From a checkpoint of a small audio embedding model.
Model: 1.06M parameters, waveform 16khz input, arch tdnn, norm batchnorm, activation relu.
Training: adamw at rate 0.0025, 9100 steps, batches of 256, held-out accuracy 99%.
Data: 15625 training examples, 149.1 epochs.
Rows from block 11 of a small audio embedding model, named by matrix and row number. Each number is 500 + 40 x the weight over its row's rms, rounded and kept within 0 to 999. All counts start at 0. Numbers have three digits each. After the name is the row's rms in percent of the matrix's.
After each channel's rows are labels from the 100 clips, of 14848, where the channel reaches its highest value: "strongest on" is what is common among them. Only what is clearly more common there than usual is listed. The data: read English sentences (LibriTTS-R).
# conv: pointwise conv (model.blocks.11.conv.weight, 128x128x1), inputs 0-127

conv.23 158:612496514508497512505473573499505626503490495504483528500585516525497488485496499497495574504487491492513487489490515606499503497486507505611500498500511490495482491499503503501498625509510505500476518499502509596481596513503487501598505507506511594512601554495602498509504515494500511486518486595514486502500518505505624501486514506518491483493501502494492597616501505524509508508495
strongest on: voice: male

conv.72 099:488540481503466553532477474568516483548557482516536472490460484480564575547498510489569477549539498531501569513485515482497508520574488542506557576582560581562487557538509508586573515570501546518482482539552552489567506470558497570475527549501466490515474460508487537584510497544536573526481525479476518541554461514581496577541486518489504478549542526503552481465533553500534568512490
strongest on: voice: female

conv.113 076:453519507492435544452527430499436398528532541395505445524452512503483511473485433485518473539558525480482474442529491440458424451534519540434514480501513470501550499459486533485495444497481528432503509581441464444503466455527540515444450489416474467488423485544428538510533483463498512537451520453462444541551450541494449483528459467488505508452481520495524438433449487460489533489475
strongest on: voice: female

conv.110 086:462535504502479562499478480557505506573586467468536477496482517473517582531486478490596463596573502495520536496488492475508504506577506552445561528503526529613494544576510495525555467565490543488492471526492551487554471464511476552472482539467478483502476505497468598558494497513550570557495495480469494530571483498588451567547488500526489487507532569525532464474514542508544588482492
strongest on: voice: female

conv.122 077:485523561529417542467480423505477449509505492449533469565452497519479535439476441542496467508497553433434487461540435447461456466508449515414472486470515455524511524485484423475494448495437490452547492523464472419504464484491504501454453476457437462527452438541473495496549464453493493518484530448481460475509443441494461485515552436426551537427502509497522435458443484455527529452439
strongest on: voice: male

conv.4 101:502565511505538574556505504590519479549540492526540489503467498514588581572489534508552507535551498480500547548471532489520527526541506551527574578607559576558485560518515491568546473566509539536487481536544598478556472501539509532492540534487490478515489474505494539578497495566541544536493509460486554541556519531553490547561502505504492502556557526516556488495501521483539553492507
strongest on: voice: female

conv.29 102:509484508536507463440551508484458474435461547491468493557499465477446468465490431525443490425472501471492492451540453470434464420450480453497495459445489379408551461444473477468472504446495465478529501473439448485459500495485536462486449457448487497492502508508473435447523475460487478476498542481501454474449477471408491394462496452461513565452507431498466498506445459481461434496484
strongest on: voice: male

conv.51 166:594510486511500488489494594498506635500501499501495532510606509504502481510519499494494569507491510507498494497483500599505498496496499504573501500510509505493491494504524501496504598488520494504492496503503504579498606515508503497615477505496524584504572535507607502501496517491499509501529487626526500486504540504490630505494494498501501473503506501509496612621506496514506501515496
strongest on: voice: male

conv.54 115:515582507516521579510505483539520496550561508522546505511490514488555570562491529505517506536541517500489585511518506479504532524575496563497566609575566540545503579507488497576591511604506547515493503556550627496567510496548487563485542515521511489505504498500481529562505467524556565562478494491502524541547505496540492527543503523492493512549563507514563502500512490492553531526517
strongest on: voice: female

conv.33 095:554484449478495502497502560462490553457492538511478577480550480470494471473500482465498528493507455494471486498481482548495473496460505486529498480458484479474495498487503491517487562505487471506466657483508488523493546591481562480534470483486647541501516561482566493475436517479479488464569486577564476476475584488512565449503452489519463505488476501492486539545474491619459487589575
strongest on: voice: male

conv.58 101:485529488483517542535481509596514495531538506522524485497498515483615538597511546504523497518518502512504549578501506472488551535535508522501530563624529567520497571518501539628541477577512530542495513531599626509528499485548518513489564514526491499529474493512501538556487494586545552538493508480496563555509472496515487535533508505492521512583558500506513497489534498495557510494507
strongest on: voice: female

conv.15 111:511567502517496575514508496575507472545559492525574497499521498521560566567487500486522512527556518498513588539493520516492521519591510551496557588587571539536489555534501492600567501598492566512490490560552608497578486499527491563498515513522492496538509504527499552546512481541555561544479509476503522569524509502525478526560506524488507487516545522511560498484508533493555555511508
strongest on: voice: female

conv.56 081:564462492528464433443522519474480526423453546485483524522549523447441469439484451494461527454444498546494434450515531527463440496419559458533454472443479449455531468500492537443434537445496452463525524447448456544455531513442502452544448508467542534453518557531514443483487517454455448442507540563531468451441533529455562484479450482526509533469462459491487554515476477548490435517520
strongest on: voice: male

conv.114 119:487583497510495544506503489594512486528578510515562493509497498527540585552486523507515510528554505490509584526528518497512523526580492575481553611570570542544480589494489518565577512607491563497490490539524601509574509502546507564496515528495490490513513499516505527531480503519558585552501500502506500540565496504522507537552506526505494516526587506467571491502502522497554523490495
strongest on: voice: female

conv.28 095:437491508485477502470445434504482411527514472474495428459417477519455482487492504471494421530503494496484508481488489435470446471518469503430467515489494494501447527499497483464513422509480496457442470522472491429506418455467442480428454506481441427462444426492421498496460466502502524497458416411446479492503448500547418501489501459488482439466471526515524407427459491447490518450465
strongest on: voice: female

conv.47 083:425516492469507495511451435519511423503492414499499428500431533501528503508528509503488401503503473533495498510478490450514531490514503501421500521536489534495442529510528526495505415511528467520460445494523514442491435440487421527423546554502459427503449445508432523539506509498520492523444444430442501498515447521535428502538546498540492410513473502495500438396496545431508498447431
strongest on: voice: female

conv.31 077:439483585562495469470561471483494455450520498488506464577479464525466489463466491591447515446508547459458479484576423460432507450469459461486500492450533428440557457443463476463473464480465502464545472488474467485511464489512495484455473467492492506539458456532482473460562504460469491525468536446466490493502465443435483417472543460486624533464498449516504459449436462468498441482477
strongest on: voice: male

conv.18 094:526456439458504493478500577465495531491470533529516564468556512455502504469481504466496538479495426495487483498487479553466478474499502496542484484494496494489498490483485498467504538498479502500502685487475521520472570554483566504559471469466663549475547546477530491472461481484468486478564503556564495465486574492478565499467460502498463502484489461498478523536483487581491503610579
strongest on: voice: male

conv.44 118:504535501507509538515508497575524484516535498519523498502496519502545558577505532493510476528529495498493586547486516491505523524567515533487554588642543559528504551553485506620573476597493533519508483550573642496540505514569512557500562491518521488526492498518499503587496496562547554535481503484479524535547499509523489547534498524510506499550575513493550477507506527511535534498506
strongest on: voice: female

conv.1 088:444560493507477571499500475538487460579555482502578470480472502505535547513475480500587455588548507493508533509496506495488518517598512588485526578547537576554504561549514523553566496553504539473500472553534540490553482478530495551481517538472496475512472475470451572594472495529527539513507493460464494544548459538557482536584516502498473486513560562503539487477513510482535617501500
strongest on: voice: female

conv.124 080:452505456456458509497421443486533437514533371488521448423486534508503502504530506453524451485495447522496499481416498458538488510507560509461496509508496526534405540510470549483516428472536486508415409510526516457501448451500430507450505521513442458503441445453456522510486475494498520487467407458442509509500440510556423537508488501509459442517493520496502453445483497446491532434427
strongest on: voice: female

conv.74 095:559480451460469477480508547483513552487457559502492560469524485462511484486499475461518554486497453499505471482485478526494480485483476477521487486504490496515523474492494477478463540486488476482460669459513491553485526582522565487564477476487685543494552578472520483505406484490474497492560519547546488479470554482488543489482443479491456505484469481499486548538478501562477506596581
strongest on: voice: male

conv.118 109:503569494504494561540500488573506515539558516533559497493490513498546577576493519499545502504545498507485582548516492489497509511577486563503563573613568554520511571532492507613558484576509577526471487553543614489568490480541500552464534515512512508524495490507495523574498476543541542548514497497479495543530493501522486540546514528513481495551553523511562500502518531486565559483492
strongest on: voice: female

conv.40 116:492546510503517546534494497554511486543541507483554487498512489512552595571482521517528505526543490495506605526491513497501519526555486560504545582625563530522502565544494511625560483598500547528486503527558641510558523514564490530496524528529515479521511478512485515570510498538556553542499489508487538544541498514537500535554496510482497507553578503510538492499512523476545537503480
strongest on: voice: female

conv.42 162:602494509508508498493496573496495601500514496505494526510572516526489491504508502497508573485497509507512509512486499622518493507502513511649500496496507499512466489505513506502495658507509498503503511488504495625482603518493504493594512502496516571502605539504576499492501502500487497517537487590518493496491523496496614501513505488510509477493479503498509574590504498520507493509491
strongest on: voice: male

conv.3 101:499449511533455457432528492472444483439448533500475474524507476491433472485466436516450501448479494462475439450539481487464444452460484458473492458439471414408557466422469469452439514446455463434527500466440428498456487500476514442495449456475484480489495482477500427439525471438457466502508520496467455452471509479422476432466494464461520565429456489492442493476475464497483434532489
strongest on: voice: male

conv.119 119:505584503495511553494496497582515488544579504505555505505503509486532568552505507517526506509536491485514586546509500494501516530590488578513570611564592522514519580517491503545576479617509575524500502538546584508567489506552506589485499508508470485532505496508485522540496501536551563560501510497506531543566498517539509523573503536496505515525556532503552508502507514518553558504495
strongest on: voice: female

conv.104 085:524422495511487462460502541409443519438461544485445495518540512486466451423507454469468525478430486525500459456491505523482461453454513434503462419451464477465514468467505492418418534426526460439500549442439429512432533542447521460529442497448570530470532520514521468477473528452442462457534494540515457471462523493465533463467487488483481547458443489512497541542517510566454471535556
strongest on: voice: male

conv.37 156:572497497481493503501497626493497605514485485516503568508633512510486495513502505499495579503492493515503503489493503561502495491498506479565502494488512489494500505488510501508501583504510500490500518495498505565505600532495506495620500498509538587489572572500578514497489508496502504498532497665522512510509534507491608502507507500501505485499490491493504621600493499529498512482506
strongest on: voice: male

conv.38 108:505553509500514542549512497575497476510561516529518513497506504508546588592490548503498503499531498497498575536496500499507562520538491550474558601614566585534517556555514504602566508587498564533494481518559645493552510500558511545514547516518494511532491500499493526552494475547554570540477512518489535535530490531524505518551518521482508520535564519510528514495514504497547534501507
strongest on: voice: female

conv.53 085:563488458491503484492494569492473567490469560508475530492553503496451496460509499474481538467483473490490446469466475536490478492453482467518485473477475464476536499468477491480496551471506505463510638497513467564468550584478532499543483494475646540493527575485544503460475507467457482475606485543571491461463578512474555472478427491484461494457474448483485539545475503571471491587581
strongest on: voice: male

conv.2 097:518510516490531509560490485559538494510553493519565483510501500492599554590494546500527488504547527491500570571509511521494550542551505527491553541614578575532491549514493496606575496571522534562507494544591602513551496513550518561478553516518486483530493509513485495562493484582540574532486490471481544561547484534530489523540519513497480503555541494504517507492524503478563502482508
strongest on: voice: female

conv.43 151:604492503515514503505472579499511592509501477508507529482585504506489505495535487515494592516488514524516499501496500618502495512494511486636511511502514505506470499500521495505483651489503496484492507500501496609497582506513491505587508510495506584493610546507590490492503522504488483499521488601519490490501521502492598483504509505516491480494492502494498576611505501510496495499495
strongest on: voice: male

conv.24 110:509548506513500521511511505569523495519560502531535504496486522524589561599515560482529506515543510512511575552497512492501537514537495526505550574644552554517493555505515492625581487570500547550518508508583644489547496493547493522489554492525508515532515503496476512578522524552558535547499494498494532523550473540517485508535502523481510506569567513499536512490507515502531517494499
strongest on: voice: female