From a checkpoint of a small audio embedding model.
Model: 1.06M parameters, waveform 16khz input, norm batchnorm, activation relu, depths [16], widths [128].
Rows from block 7 of a small audio embedding model, named by matrix and row number. Each number is 128 + 32 x the weight over its row's rms, rounded and kept within 0 to 255. All counts start at 0. Numbers have three digits each.
After each channel's rows are labels from the 100 clips, of 14848, where the channel reaches its highest value: "loudest" is the band of the loudest frequency at the time of the peak. Only what is clearly more common there than usual is listed. The data: read English sentences (LibriTTS-R).
# conv: pointwise conv (model.blocks.7.conv.weight, 128x128x1), inputs 0-127

conv.9:080105113067128107114101098095091089113090089136086103120071079100110131067075086118102137095098083114135157091136100101091121110067091083091112125115132124137099091111112121084097121118135176116078102129085086094111121126112081114084152104102097117086094114116135109101074082105153118099078084093087102091083091080088115138101136100102109075090076108077161085107087098085103097080105
loudest: 250 to 500 Hz

conv.33:110108122062088080109107112077085079092106127151103088116077100117125127073076081111098114117143114127125138088099100127089089120081107092092117123100119098138088082118110135107111098157140157141087093125071071116103130114107055149101130069101088097115103126132104115106100123113135098089099093100091099120122085083085096170051124126056134084081074092092124092105083113085115083104088
loudest: 250 to 500 Hz

conv.80:126130107166101157112168096146165137152122125111162174109192120103108108171160172108135108194155162114145143172123161117179189123182175104140102139118134130115177148125127114114112130118116141104170188123149157108144143108126170124132128159111108192212099109108130122136178120116117095193118161177166117121123189182170112122177125103179103164146204183191128159106193121182104161134170
loudest: 4000 to 8000 Hz

conv.102:165120094110101131104116159108131123148186119114128118168127192107104112118137101192095104116111124109106123108095115218113114142108123196128180155193129189082114118169082110201124089122082091100097151122111120190103134125095128087196082107139191133110179090088118116099130173164098201105178102108131189134202118123114136097116113131113094114121129120103091131115105109098165135176134
loudest: 250 to 500 Hz

conv.84:123112100093132109129091102100079080063097117138100117122093089103126113074073082078119125107097093133100160088100097085072081110086085107093112124090133090124101088074101115096122116128145157125098101113085086102096109121104091143087136101117115099088099105098135111101103113084145097082078080086088104118095082097107068142095131125105119112062073061089164085090104132091122088082104
loudest: 250 to 500 Hz

conv.90:121100098174124153112193110137186171193127108106167143128168116101132120160212172093113106174180167119114131150104131104181185112149144099115116115125115104110190164111128109127116097117125110096165170135163172113149115123116170133100125150113133153189093114132150125146236102138124099184126177145180128110117177163168117107165130136172106189172212174152097143109151123160123159125149
loudest: 4000 to 8000 Hz

conv.93:107105120154115162108166106136180182160106141098166151115151108098117098146189153118089108149137188082139116174086136101164171116146161094133098136103109099096162155109110103094105114115121115106169166131182191117150127088126173124103140155114130168191110117113128096145206102122116112170117175167161092132130175204176132118150122095162108186166204173178126167113177126157094184114173
loudest: 4000 to 8000 Hz

conv.73:157137118121140115135065147064114103126173125100104099128074147114119124084089103153122112090111088111145115073096096147104099128088074179112138130181139156134069077159131119135127129136091096137062092119100085139077102130132082135144151094109158105099120148121151120093094170148102181084153080059104179108170096091120124151060133129089121117085094079079083077139074154076166099120076
loudest: 250 to 500 Hz

conv.54:088109136094100099111097113094087095089093117125075079104083090115123110092078099102105114077099086117126156066122101117124096127115094100059107132090136115138097115098139105102138108135138158138118085106078090094101115117106098144091153078116107106087099107122127100089076106099134098089090102097078114121087099092092064126085147109079092087111071088089164112107098122068067057077093
loudest: 250 to 500 Hz

conv.99:164128114113115114096098164128106109128203099102119126166094197109140113117093114210111111109147098117134096135111102174124116149111092201114201104203119174080134116164117113213129101107093105117107124122102094194131140101124121102183123135104156111112168105113102092124107178164106188110152113114101163144219111128118144081108126116080118102126115071117113102087100122110197124178112
loudest: 250 to 500 Hz

conv.79:149119116181119162133179090162190180175112095099167160097173130115115107159197177123088089196128157109155105128101116112164153132181173127132112134121080108129186179103139116124109105108114126104126188128170175133154093093111159129116130147103114158164120118107132078143202106115111121154112136155173135092116143194169097131170125091173159185164168202154106176092163121159122152125179
loudest: 4000 to 8000 Hz

conv.15:187120116123121115123114175121138126117204142127124136167114205134127118148119131220131141115140135116118120101143123190125093157118122190136201125211142179121124127176114114204113117136121114135128129112112110181150133128116117128190144121137194114106169123123130124125119204213116211117177123141131211171178128123110182104105111122109137127127122126123100127125117128149212127180126
loudest: 250 to 500 Hz

conv.61:174119133131129127141122191142132122128212120123118128153101216129138130129108121205121134149133115127132109139126138198137127129135134187125206147198134187128111130173127119201134121131134111117130136127124128190148153139123137136216124131140192128148178137117121137146122202192121205130181121137135204187211123121103178132121130117127137128128127107125136126135124113133196125192118
loudest: 250 to 500 Hz

conv.28:097129093151137145103161111128178176153099106104155170103165111096119088166175165115103100173172174099116123173100154115166153132184173097132122119093117104132151134133150119107119100120137148098169180119174182102150155115114169115108108159089107181213132097093136109154180106107143123178099159174178124113112159185140104128164143121193089171170195172192104160106167128162113172116177
loudest: 4000 to 8000 Hz

conv.120:115078079140063134075136174176140142161117088109137172112168133110083094164130141113054060173140136088119103169066175095162137109143133125159102117107098109106162121131125059125089104099109120087176146155153140095171161093088135126112101156096141158134124103075129067173128122136116078193095161128194118148107172173130143125185098082139073105156119151135097156085149148152107153135159
loudest: 4000 to 8000 Hz

conv.13:119092078162110181119170125192161151150150096094139159136168142095106112192180162143093081163142170094112104139106184140183168134173167139167142141145098133090159166140114108124112113121097109097181165134166169140156140081130162088129090180085137170189168093136116106167173140147096143181166161170173125142125155182145148128159112115174112139170189162165119160087171143166160141129162
loudest: 4000 to 8000 Hz

conv.121:112118119088131103158096110081087110072117137137091078111084110121138108068090084122121123082108083128139125078106104122077088115065068102147126122093134126132070080122141117143131117124114143119063071091083062101124120117136079121122113090135108118102118137123102140108089099141138098070107092081081121104103101083083128127080126127083117102075051086068148084122078125081120086104062
loudest: 250 to 500 Hz

conv.89:195106097131091123125104127077117126114174141109105122156112194116107136098123111164077104100107100089133091110126106192104096131111092177116161131195102178108106105144128125178082100101124148127092101149121084179085087086112121118197130108100174082114159087124145111086117180158120195115162116105102189148212087090106121087105107121132075114105113103110113109101086113071189111137101
loudest: 250 to 500 Hz

conv.123:160099098100116121116093163097135100120164115081124092168112211105085092087119103201094123115117121132105104109121104189131101131121092191123167117214097159105127114167136109225109082129128113091108136127138098183123137100114089118202144115110193119093175136105116116098099206164097179120180107122119171130197102104140151113109132121104105120120122097114124091086103112118174106151110
loudest: 250 to 500 Hz

conv.45:167102092109082126118113127119128124146194096113114149175126199124104089097142107188109119099124107102104081120106126177112120145100125181102181123215118167091137143161151104184111107111104086114070101128131128179123150113079106117186127105108181137138176143100124115115151204161101194091189122093129204168197115115139152081121119106116104149116139134117089107083106128088179111160129
loudest: 250 to 500 Hz

conv.127:119142079168085177132163121144205167177099102113157144107167102110124115146218156101103100145162150110137134164117147111153172125146161112149124138116094099100163154103133118108086104113132102100165181133184140113142124099115147116096118133102094171190116107108153098117216111112106136159105179134171101111109183161156109127157140093163094225182200154180123166090145125168103155129149
loudest: 4000 to 8000 Hz

conv.16:155141116108115126126126195161105108114195146136122113156115212135119134130121121215134119124156107121134109126122132190114129123140130186153199139198143192123098116207134132201123126122149128135134149117100143177148166121136137144209135128123209131139177125141143127155132219201119190131175129124115182151176119150122193118148143138116131119128128125124124132115122147130200132189135
loudest: 250 to 500 Hz

conv.72:088122099171114167126189121142145166145112120116147166129167139123119086160187168124112109178161172110127153172120148104163185098158169113142096112130106114124156138122140100119107119137114127116175206128171156097145120095099192117098101155103108211209107106118145099164191118116117106186117164183174115113125144174167106124160122099162112164170179165182132173111164125177096165118191
loudest: 4000 to 8000 Hz

conv.110:092125135174115145111171146179158162170107137121126181110159106112112122174173168100123104178186174108141111166116194113175169093198176095151119120104122106108159152122125139120122129109101118123152183106169172096160121123133154107108097172126150171179098142137124106150199107103122118176108157192178116131096155161175138123179133123163106167176184153178141170132190104167135193119175
loudest: 4000 to 8000 Hz

conv.65:121122108176118156095150096126183171174110125103184174136186107133126121157210177113107140163158165114120116155110139119170178112182174095139147146112122111116179149115122104111095122122122123097166152116190164098153107116123162126122115154127111185222111104118134096159217106118116117167119164139173111115124161166200127134164131126155119189198196161161119166111147129170099141114169
loudest: 4000 to 8000 Hz

conv.56:107104116153117147095174131159185152154117107099148162138178106112114107148168156107123091199160172113113128184126167118168180129196165109116114131098091127117142144109130106122091115121114147095142188112155175098148125089101170115108132148115114211197132093118137115140193111144133115175106188175184085111123168179151124124175131110157111179166188155160131190096168143173123172098172
loudest: 4000 to 8000 Hz

conv.103:121114130174132176094163111146208190162124109122161176120149130148103116172203158118118084170174177097114121158124138116157183131139166114120117132102123110121165164118125106104117113123133122092152186128182167112145113105133164123129108156089106182197098119118135114125200116110105089170117179156158123127100186148186114117167144132172129203177202165173128167108153124158111177105173
loudest: 4000 to 8000 Hz

conv.66:108108106182104152107151107113183176170100105099159147110165105122090101140208168073084096153175163107144133137107129105165147140126178099117112120111100105103165164086122090109097128107090137091174160139163142111132126116116143114116116160117120195187122108107133121145220100097118117178121176160135114101130163165164110121170144099164123211182201176153129136081142152139107172102194
loudest: 4000 to 8000 Hz

conv.112:163121108117120149117087162127123132148191126118133116163143236134130145119125131207130094124128136126132078133123106187120124126131134201125194137226129163122137120146129123209130116138109114108148127123132138173142132115109126109193141140138174133121169125141114143113124202198102225113181132127120201174202121118138137122122144123142115126117121129120098139124124108127215144194135
loudest: 250 to 500 Hz

conv.25:120097092152102163113172118137160168156127090105142155107191135084096117153189188093060094154163163092119144162112141096136179119159162084139106141136066118135168156087140124096102091125116133101141154125168158105112136078115163114117131175098124178197114091120135109128173116080133104164098173146161117111101193185171111104145136119157122181183193152161118178128167136180094160112177
loudest: 4000 to 8000 Hz