Weights of a small audio embedding model.
Training: adamw at rate 0.0025, held-out accuracy 99%.
Rows from block 3, named by matrix and row number. Each number is 128 + 24 x the weight over its row's rms, rounded and kept within 0 to 255. All counts start at 0. Numbers have three digits each. After the name is the row's rms in percent of the matrix's.
# conv: pointwise conv (model.blocks.3.conv.weight, 128x128x1), inputs 0-127
conv.1 088:113109132087131094110132097152086110111146118099090093150123128119125126100150124119111112141084121081144090124124122135080144093130113115091134120091106117129130134109145134130083091160115097095086150111102098128110116145117143079127130130155096090107143148084162099113111101128119092120159106110083130139152102084111122096098122119084147114128109106111125107108132092089141093116088
conv.2 102:146124135137124131154145199134178125127137129115134120123112140121140115137120119122149144134165144185109159116129116128170124170123130177170116110140154118103138117118142115141196126132138186162188116126191157145136125135139146139125138103131166173151139134142142120131133170122129158141134144147148125132120165126184135165149125123139130137130117160168116117123140113186128172126173
conv.3 060:118106139101079117110134095128097136145139121156138126149125090132114160112097146107131153134086117094102108134086122126108139089118127061094110126119105129103144109155129115146086127125116068121082106124092106119100124140128150149142102096109103069115130125072095149133131093132116090128111090122063127152144116120106136102125110111101148149112138085104106104124108102133124095118109
conv.5 134:136116131131130130140133202138190115132141121126129125128137133134139135119112128119152139136187133189113123134138136124147145205132129198138126125121138136130143121128120132132187142150117156183187124125179130137124142126124142144128118120141139168136123143126139122136117139123128145136123139129131145133127184124210136189140122134132125137115123195181120124136131126156123143138152
conv.18 100:149107131148133124139132185136190117108127114119123126108128140113128121132130128120163127127167124186104145135131125127173123182116140175141124118143142112107135107119113116139211118133132146182186104135191157142139130125145127138139107118120149184160120132148110127147145170131118153132127158116136128134124168104175126178149110113144134136142133170173117132127131116154128164157160
conv.19 090:143118105147128111163121184115164087098129112105127109107115131116128095124098126119166137130142090172109148127115139123165111168103117143176108100146168117087121123109110111118177125110119155169148096105150167174118120132134092140120110114115147155152093128143094098134138151099107152113091147136130132142128164116159121163147094115151150126128124161173098108121130118187107171154143
conv.22 067:119122135110124134138136096110099137126135131124142128121135108149131133095115116132120133123052091107104115120138110105098126055109138077107118153135102113144141162121100125138096130132140072111066128122080112138093111105144116148158143136101105060111113138123132151113112120123118118106110093129093143120125104136072134096158117117096131108122124091075120112110132119092121109161074
conv.30 073:122132119121121130135149072138076119147154117144135133124146139125136131115172139122110144132086122087128100119107123127086120084108128105092129120120102133125131113139125123131099119159129088076059129149058104106119125143120110082109125118137125107119126150119138109120136096132135109132153110118116139145139066133070135084130115116093160126132130067051141125108142128104114116120093
conv.38 099:122109106154141133144106134117141111107136107125112107119126135110141104115118091116140134110149114153129176126126106134207112158106113144191090119155194135130128121129114116115142114098096153121145105117128170136151117121111113123117111132115191163172129140161117111111172201103115176117118175118161115104112129117149110142152107119168120098132115145144110118111125110153122177138156
conv.47 057:141124133133171115103135070134080156114141134111109138120112128116135145139124165117118129121078097090132127130126102137110124080117085094128131134138113115124133151117116123107090109110127099064080132132093090099112110144133118109130107151125119114088141154117140130132114093089133138118137122115094126128131033113091119110137138165104156126102113068076129142111118113093140110118099
conv.50 064:129112142131142147132114084131090114138137137120122143128121136089107128118141145118072150131061110071143097110162120125118132090124102088103129151126087135122104146113150131138086141147140084085082133137084107104147125141123106107140123165127134105121120146083141111118113111108114085127140129117096140143111092104087134059138130118120151115110157088097108125113114118081143103109079
conv.51 068:135097135114121103134109066118095107142130120142139127127110132128127107123135118110123108113071135097114120115131136134091132061133108100142126102122090147107119126143118120119091122146127063063067135153079105126118139158104124103122137122116106093077141130123119128133124107141133086116124116135107130129115082122073106055141132135118131148130130093091127128139123137078135102109090
conv.52 093:138117146146137120138130193122168117116113097126139114125142133120120093140108127115150126113169106158113160114128161108194097158114113156160132120160174141110135106128132116114191138128128180158163112140171171154117115135119116158143123114115169175165116102142120128141159167119118171134117155133140126108114149110178145161154107117143126128132120156165121112132126114172124184140148
conv.53 090:109108124119132119094122105123114113102129113104127106170106161159123088121154135145111125126099154105151100100125115147125154101170153108098175096102112111117112125115134101099072108146103103107099166125111129103118110165144132105107135159161108114114157129108169114120115117143113105143188102104108127148107103087086111093089161114097134115100112101087165100119129106127112098093092
conv.54 089:127128145146132128148135185121167117117114127125117114119139146124127132123114140132150150118165101177111182125122135117209126189123126149181126126152168123101136121125112127126169115127142151155159125131184152136126138124150140132110126110132167180167127115144109114122150176113125165127129147142156122115128168130180133162162119130159124112129123175155116104130153119157117185146161
conv.63 058:134123114090128107118139044155097139111132104119119132122128122129123112135129134143102104147067118093133098125161147107114119099137164074109096148144106119109139115142125143136088149158103139086099137126077098115130097131135115121117128119119112098099144111120100118108122098111110113092160097142100085138104085106076107098114147129121144153099142091084112099147098129106128094112089
conv.65 123:127118134136141119142126195139183127115137123138128135118121134123139116127125128118143129113185129180123159128135136120157133205124129183144126126127132118125136129129127126127210132134126156177187133130178152146126134125132130135115128121133127170146130130122132134137132150134116144133138142139140140132133182124212126181134126125140126140126135170187143111128142113173122162129179
conv.72 095:123047095123120105122145119124142082086123069076128060111132117142122089111121130139125147105134112119126129087113131123107135107116123119129130087132117068085134106074120088108133104133127109150099109128119125145112112130147137147103146132126114119116123144111114082128139113120072109136101111108122124133090134070125101140130112089134128122097089122126116083152125086153103127120109
conv.75 120:139109103087128130107140078133074124118116132120129111116126118116138119110114133130103130123079141096118102119116124128087116082135140087078123123101092114135134109114129120131064111121107075077075140124083096140114133129139137127117129127129099078105122117096118118130127096132121107133116117146090140134125081115071125093127137118091137139135107078076137109142127112094119099119070
conv.77 058:129120126126119135129143088149101108127135136116123117120140123114080120115126110120105130159079120080134122131124123149114133079109138090100101150114109123111108129107101106119091141114130092070079133165098100094114138138108113113132132114097069072113115129101141129114133106134123107126118104134112113142142038124071120095115142125102133123154134107055122110176105125128132124135110
conv.84 069:121120150102100123125126079146102129124132130126133118135136121116127127133117148118085126107075124067116120128161115149100106092111120086110126122102119125126145130131119119134085105124115090062075121107080122105128124123134138113118131143107098074098114140134110123137118082109104096126156104113108136131161073128069127081139118119090147139126133084066116120140126128095152136124074
conv.90 060:132105154136150110137108105111078121113141129157124146111144155131112129143123132136122136128099103088111078129128115117092131070137132088097140142099102130141153124112125135134095127113144106066091112121092100097104127110105112111123134135142101076107161117095100109098116097129100093115115093130114112124106070110083117061101127108095134137126132108076121136134119121108166112112081
conv.106 078:113138133097115120138107102128098121115137125118100117157130146124126136141149144131118117127090117097155124118131130145094140070139150110079128139110097108126122142144128132126102131161113080105062149121083091106113106145113148116115106147159102075097144139093152121143089075124134093123147112122092134134127066132074124080117140106113136119120131091100131136110128134100159082114068
conv.107 096:128112124148128115138144174121147098114131114134119129123146137134133107124138118114169154128158119172107175120151149131210096178124132149179123121149179113120132137120125116125173128106138161160164113137171166128124120146119121139109137131128172164166142133152125122151146176125120170127140173144134127140122151120183134167152116120157129122125121158167123113110109135143147199142165
conv.115 091:137110119146131116134112181140153123112108104136115113120133139103132100134121105134151167106159120162100172125125125130196129167130120167172121118130185129103132120107130124136193129148121167158178109124164160155112133135110144119123128125132153174171125127131111121130143178126126187110119161121153126134139157121159123176172105133148133134134129140149098105113134113147117180154173
conv.117 108:154120110114133127124191121108128118130113118119170119150132135171131127109139160186135118112118178125149139148122136146130116119176189136126217127129129129140131137113127138142128104108125138112110171127127126121142115139188116133132160133147109130136150093124141115143117136186125127179170142127140095087120119116139112112112204137119096135118111120118195107161114121123144125100125
conv.120 069:102123121124150122126116108130080122102119117150130125126130142139123093128117126137122120123074137048141109116143101127095121080110130093116134123155098132136085146115135095136083123131122090060071110143074094085143125151127127103118102139130104078114121142127142132128133094116133116132124114126108115101121071140074123082130134121130133133109161077088106113107110133109146110120095
conv.124 076:118106094122136109129114130126124091110121107070097080131111112134120092077138146108144144080104111102143148109092113100110123114125120135149114121120144085100106109115109083110097098138096103111096120119107152093137106153107123079087116135132142117130144141104137101101130142129089153114133142102115116135096113082093097094127156098111164120102073109090133079109133107111151153142095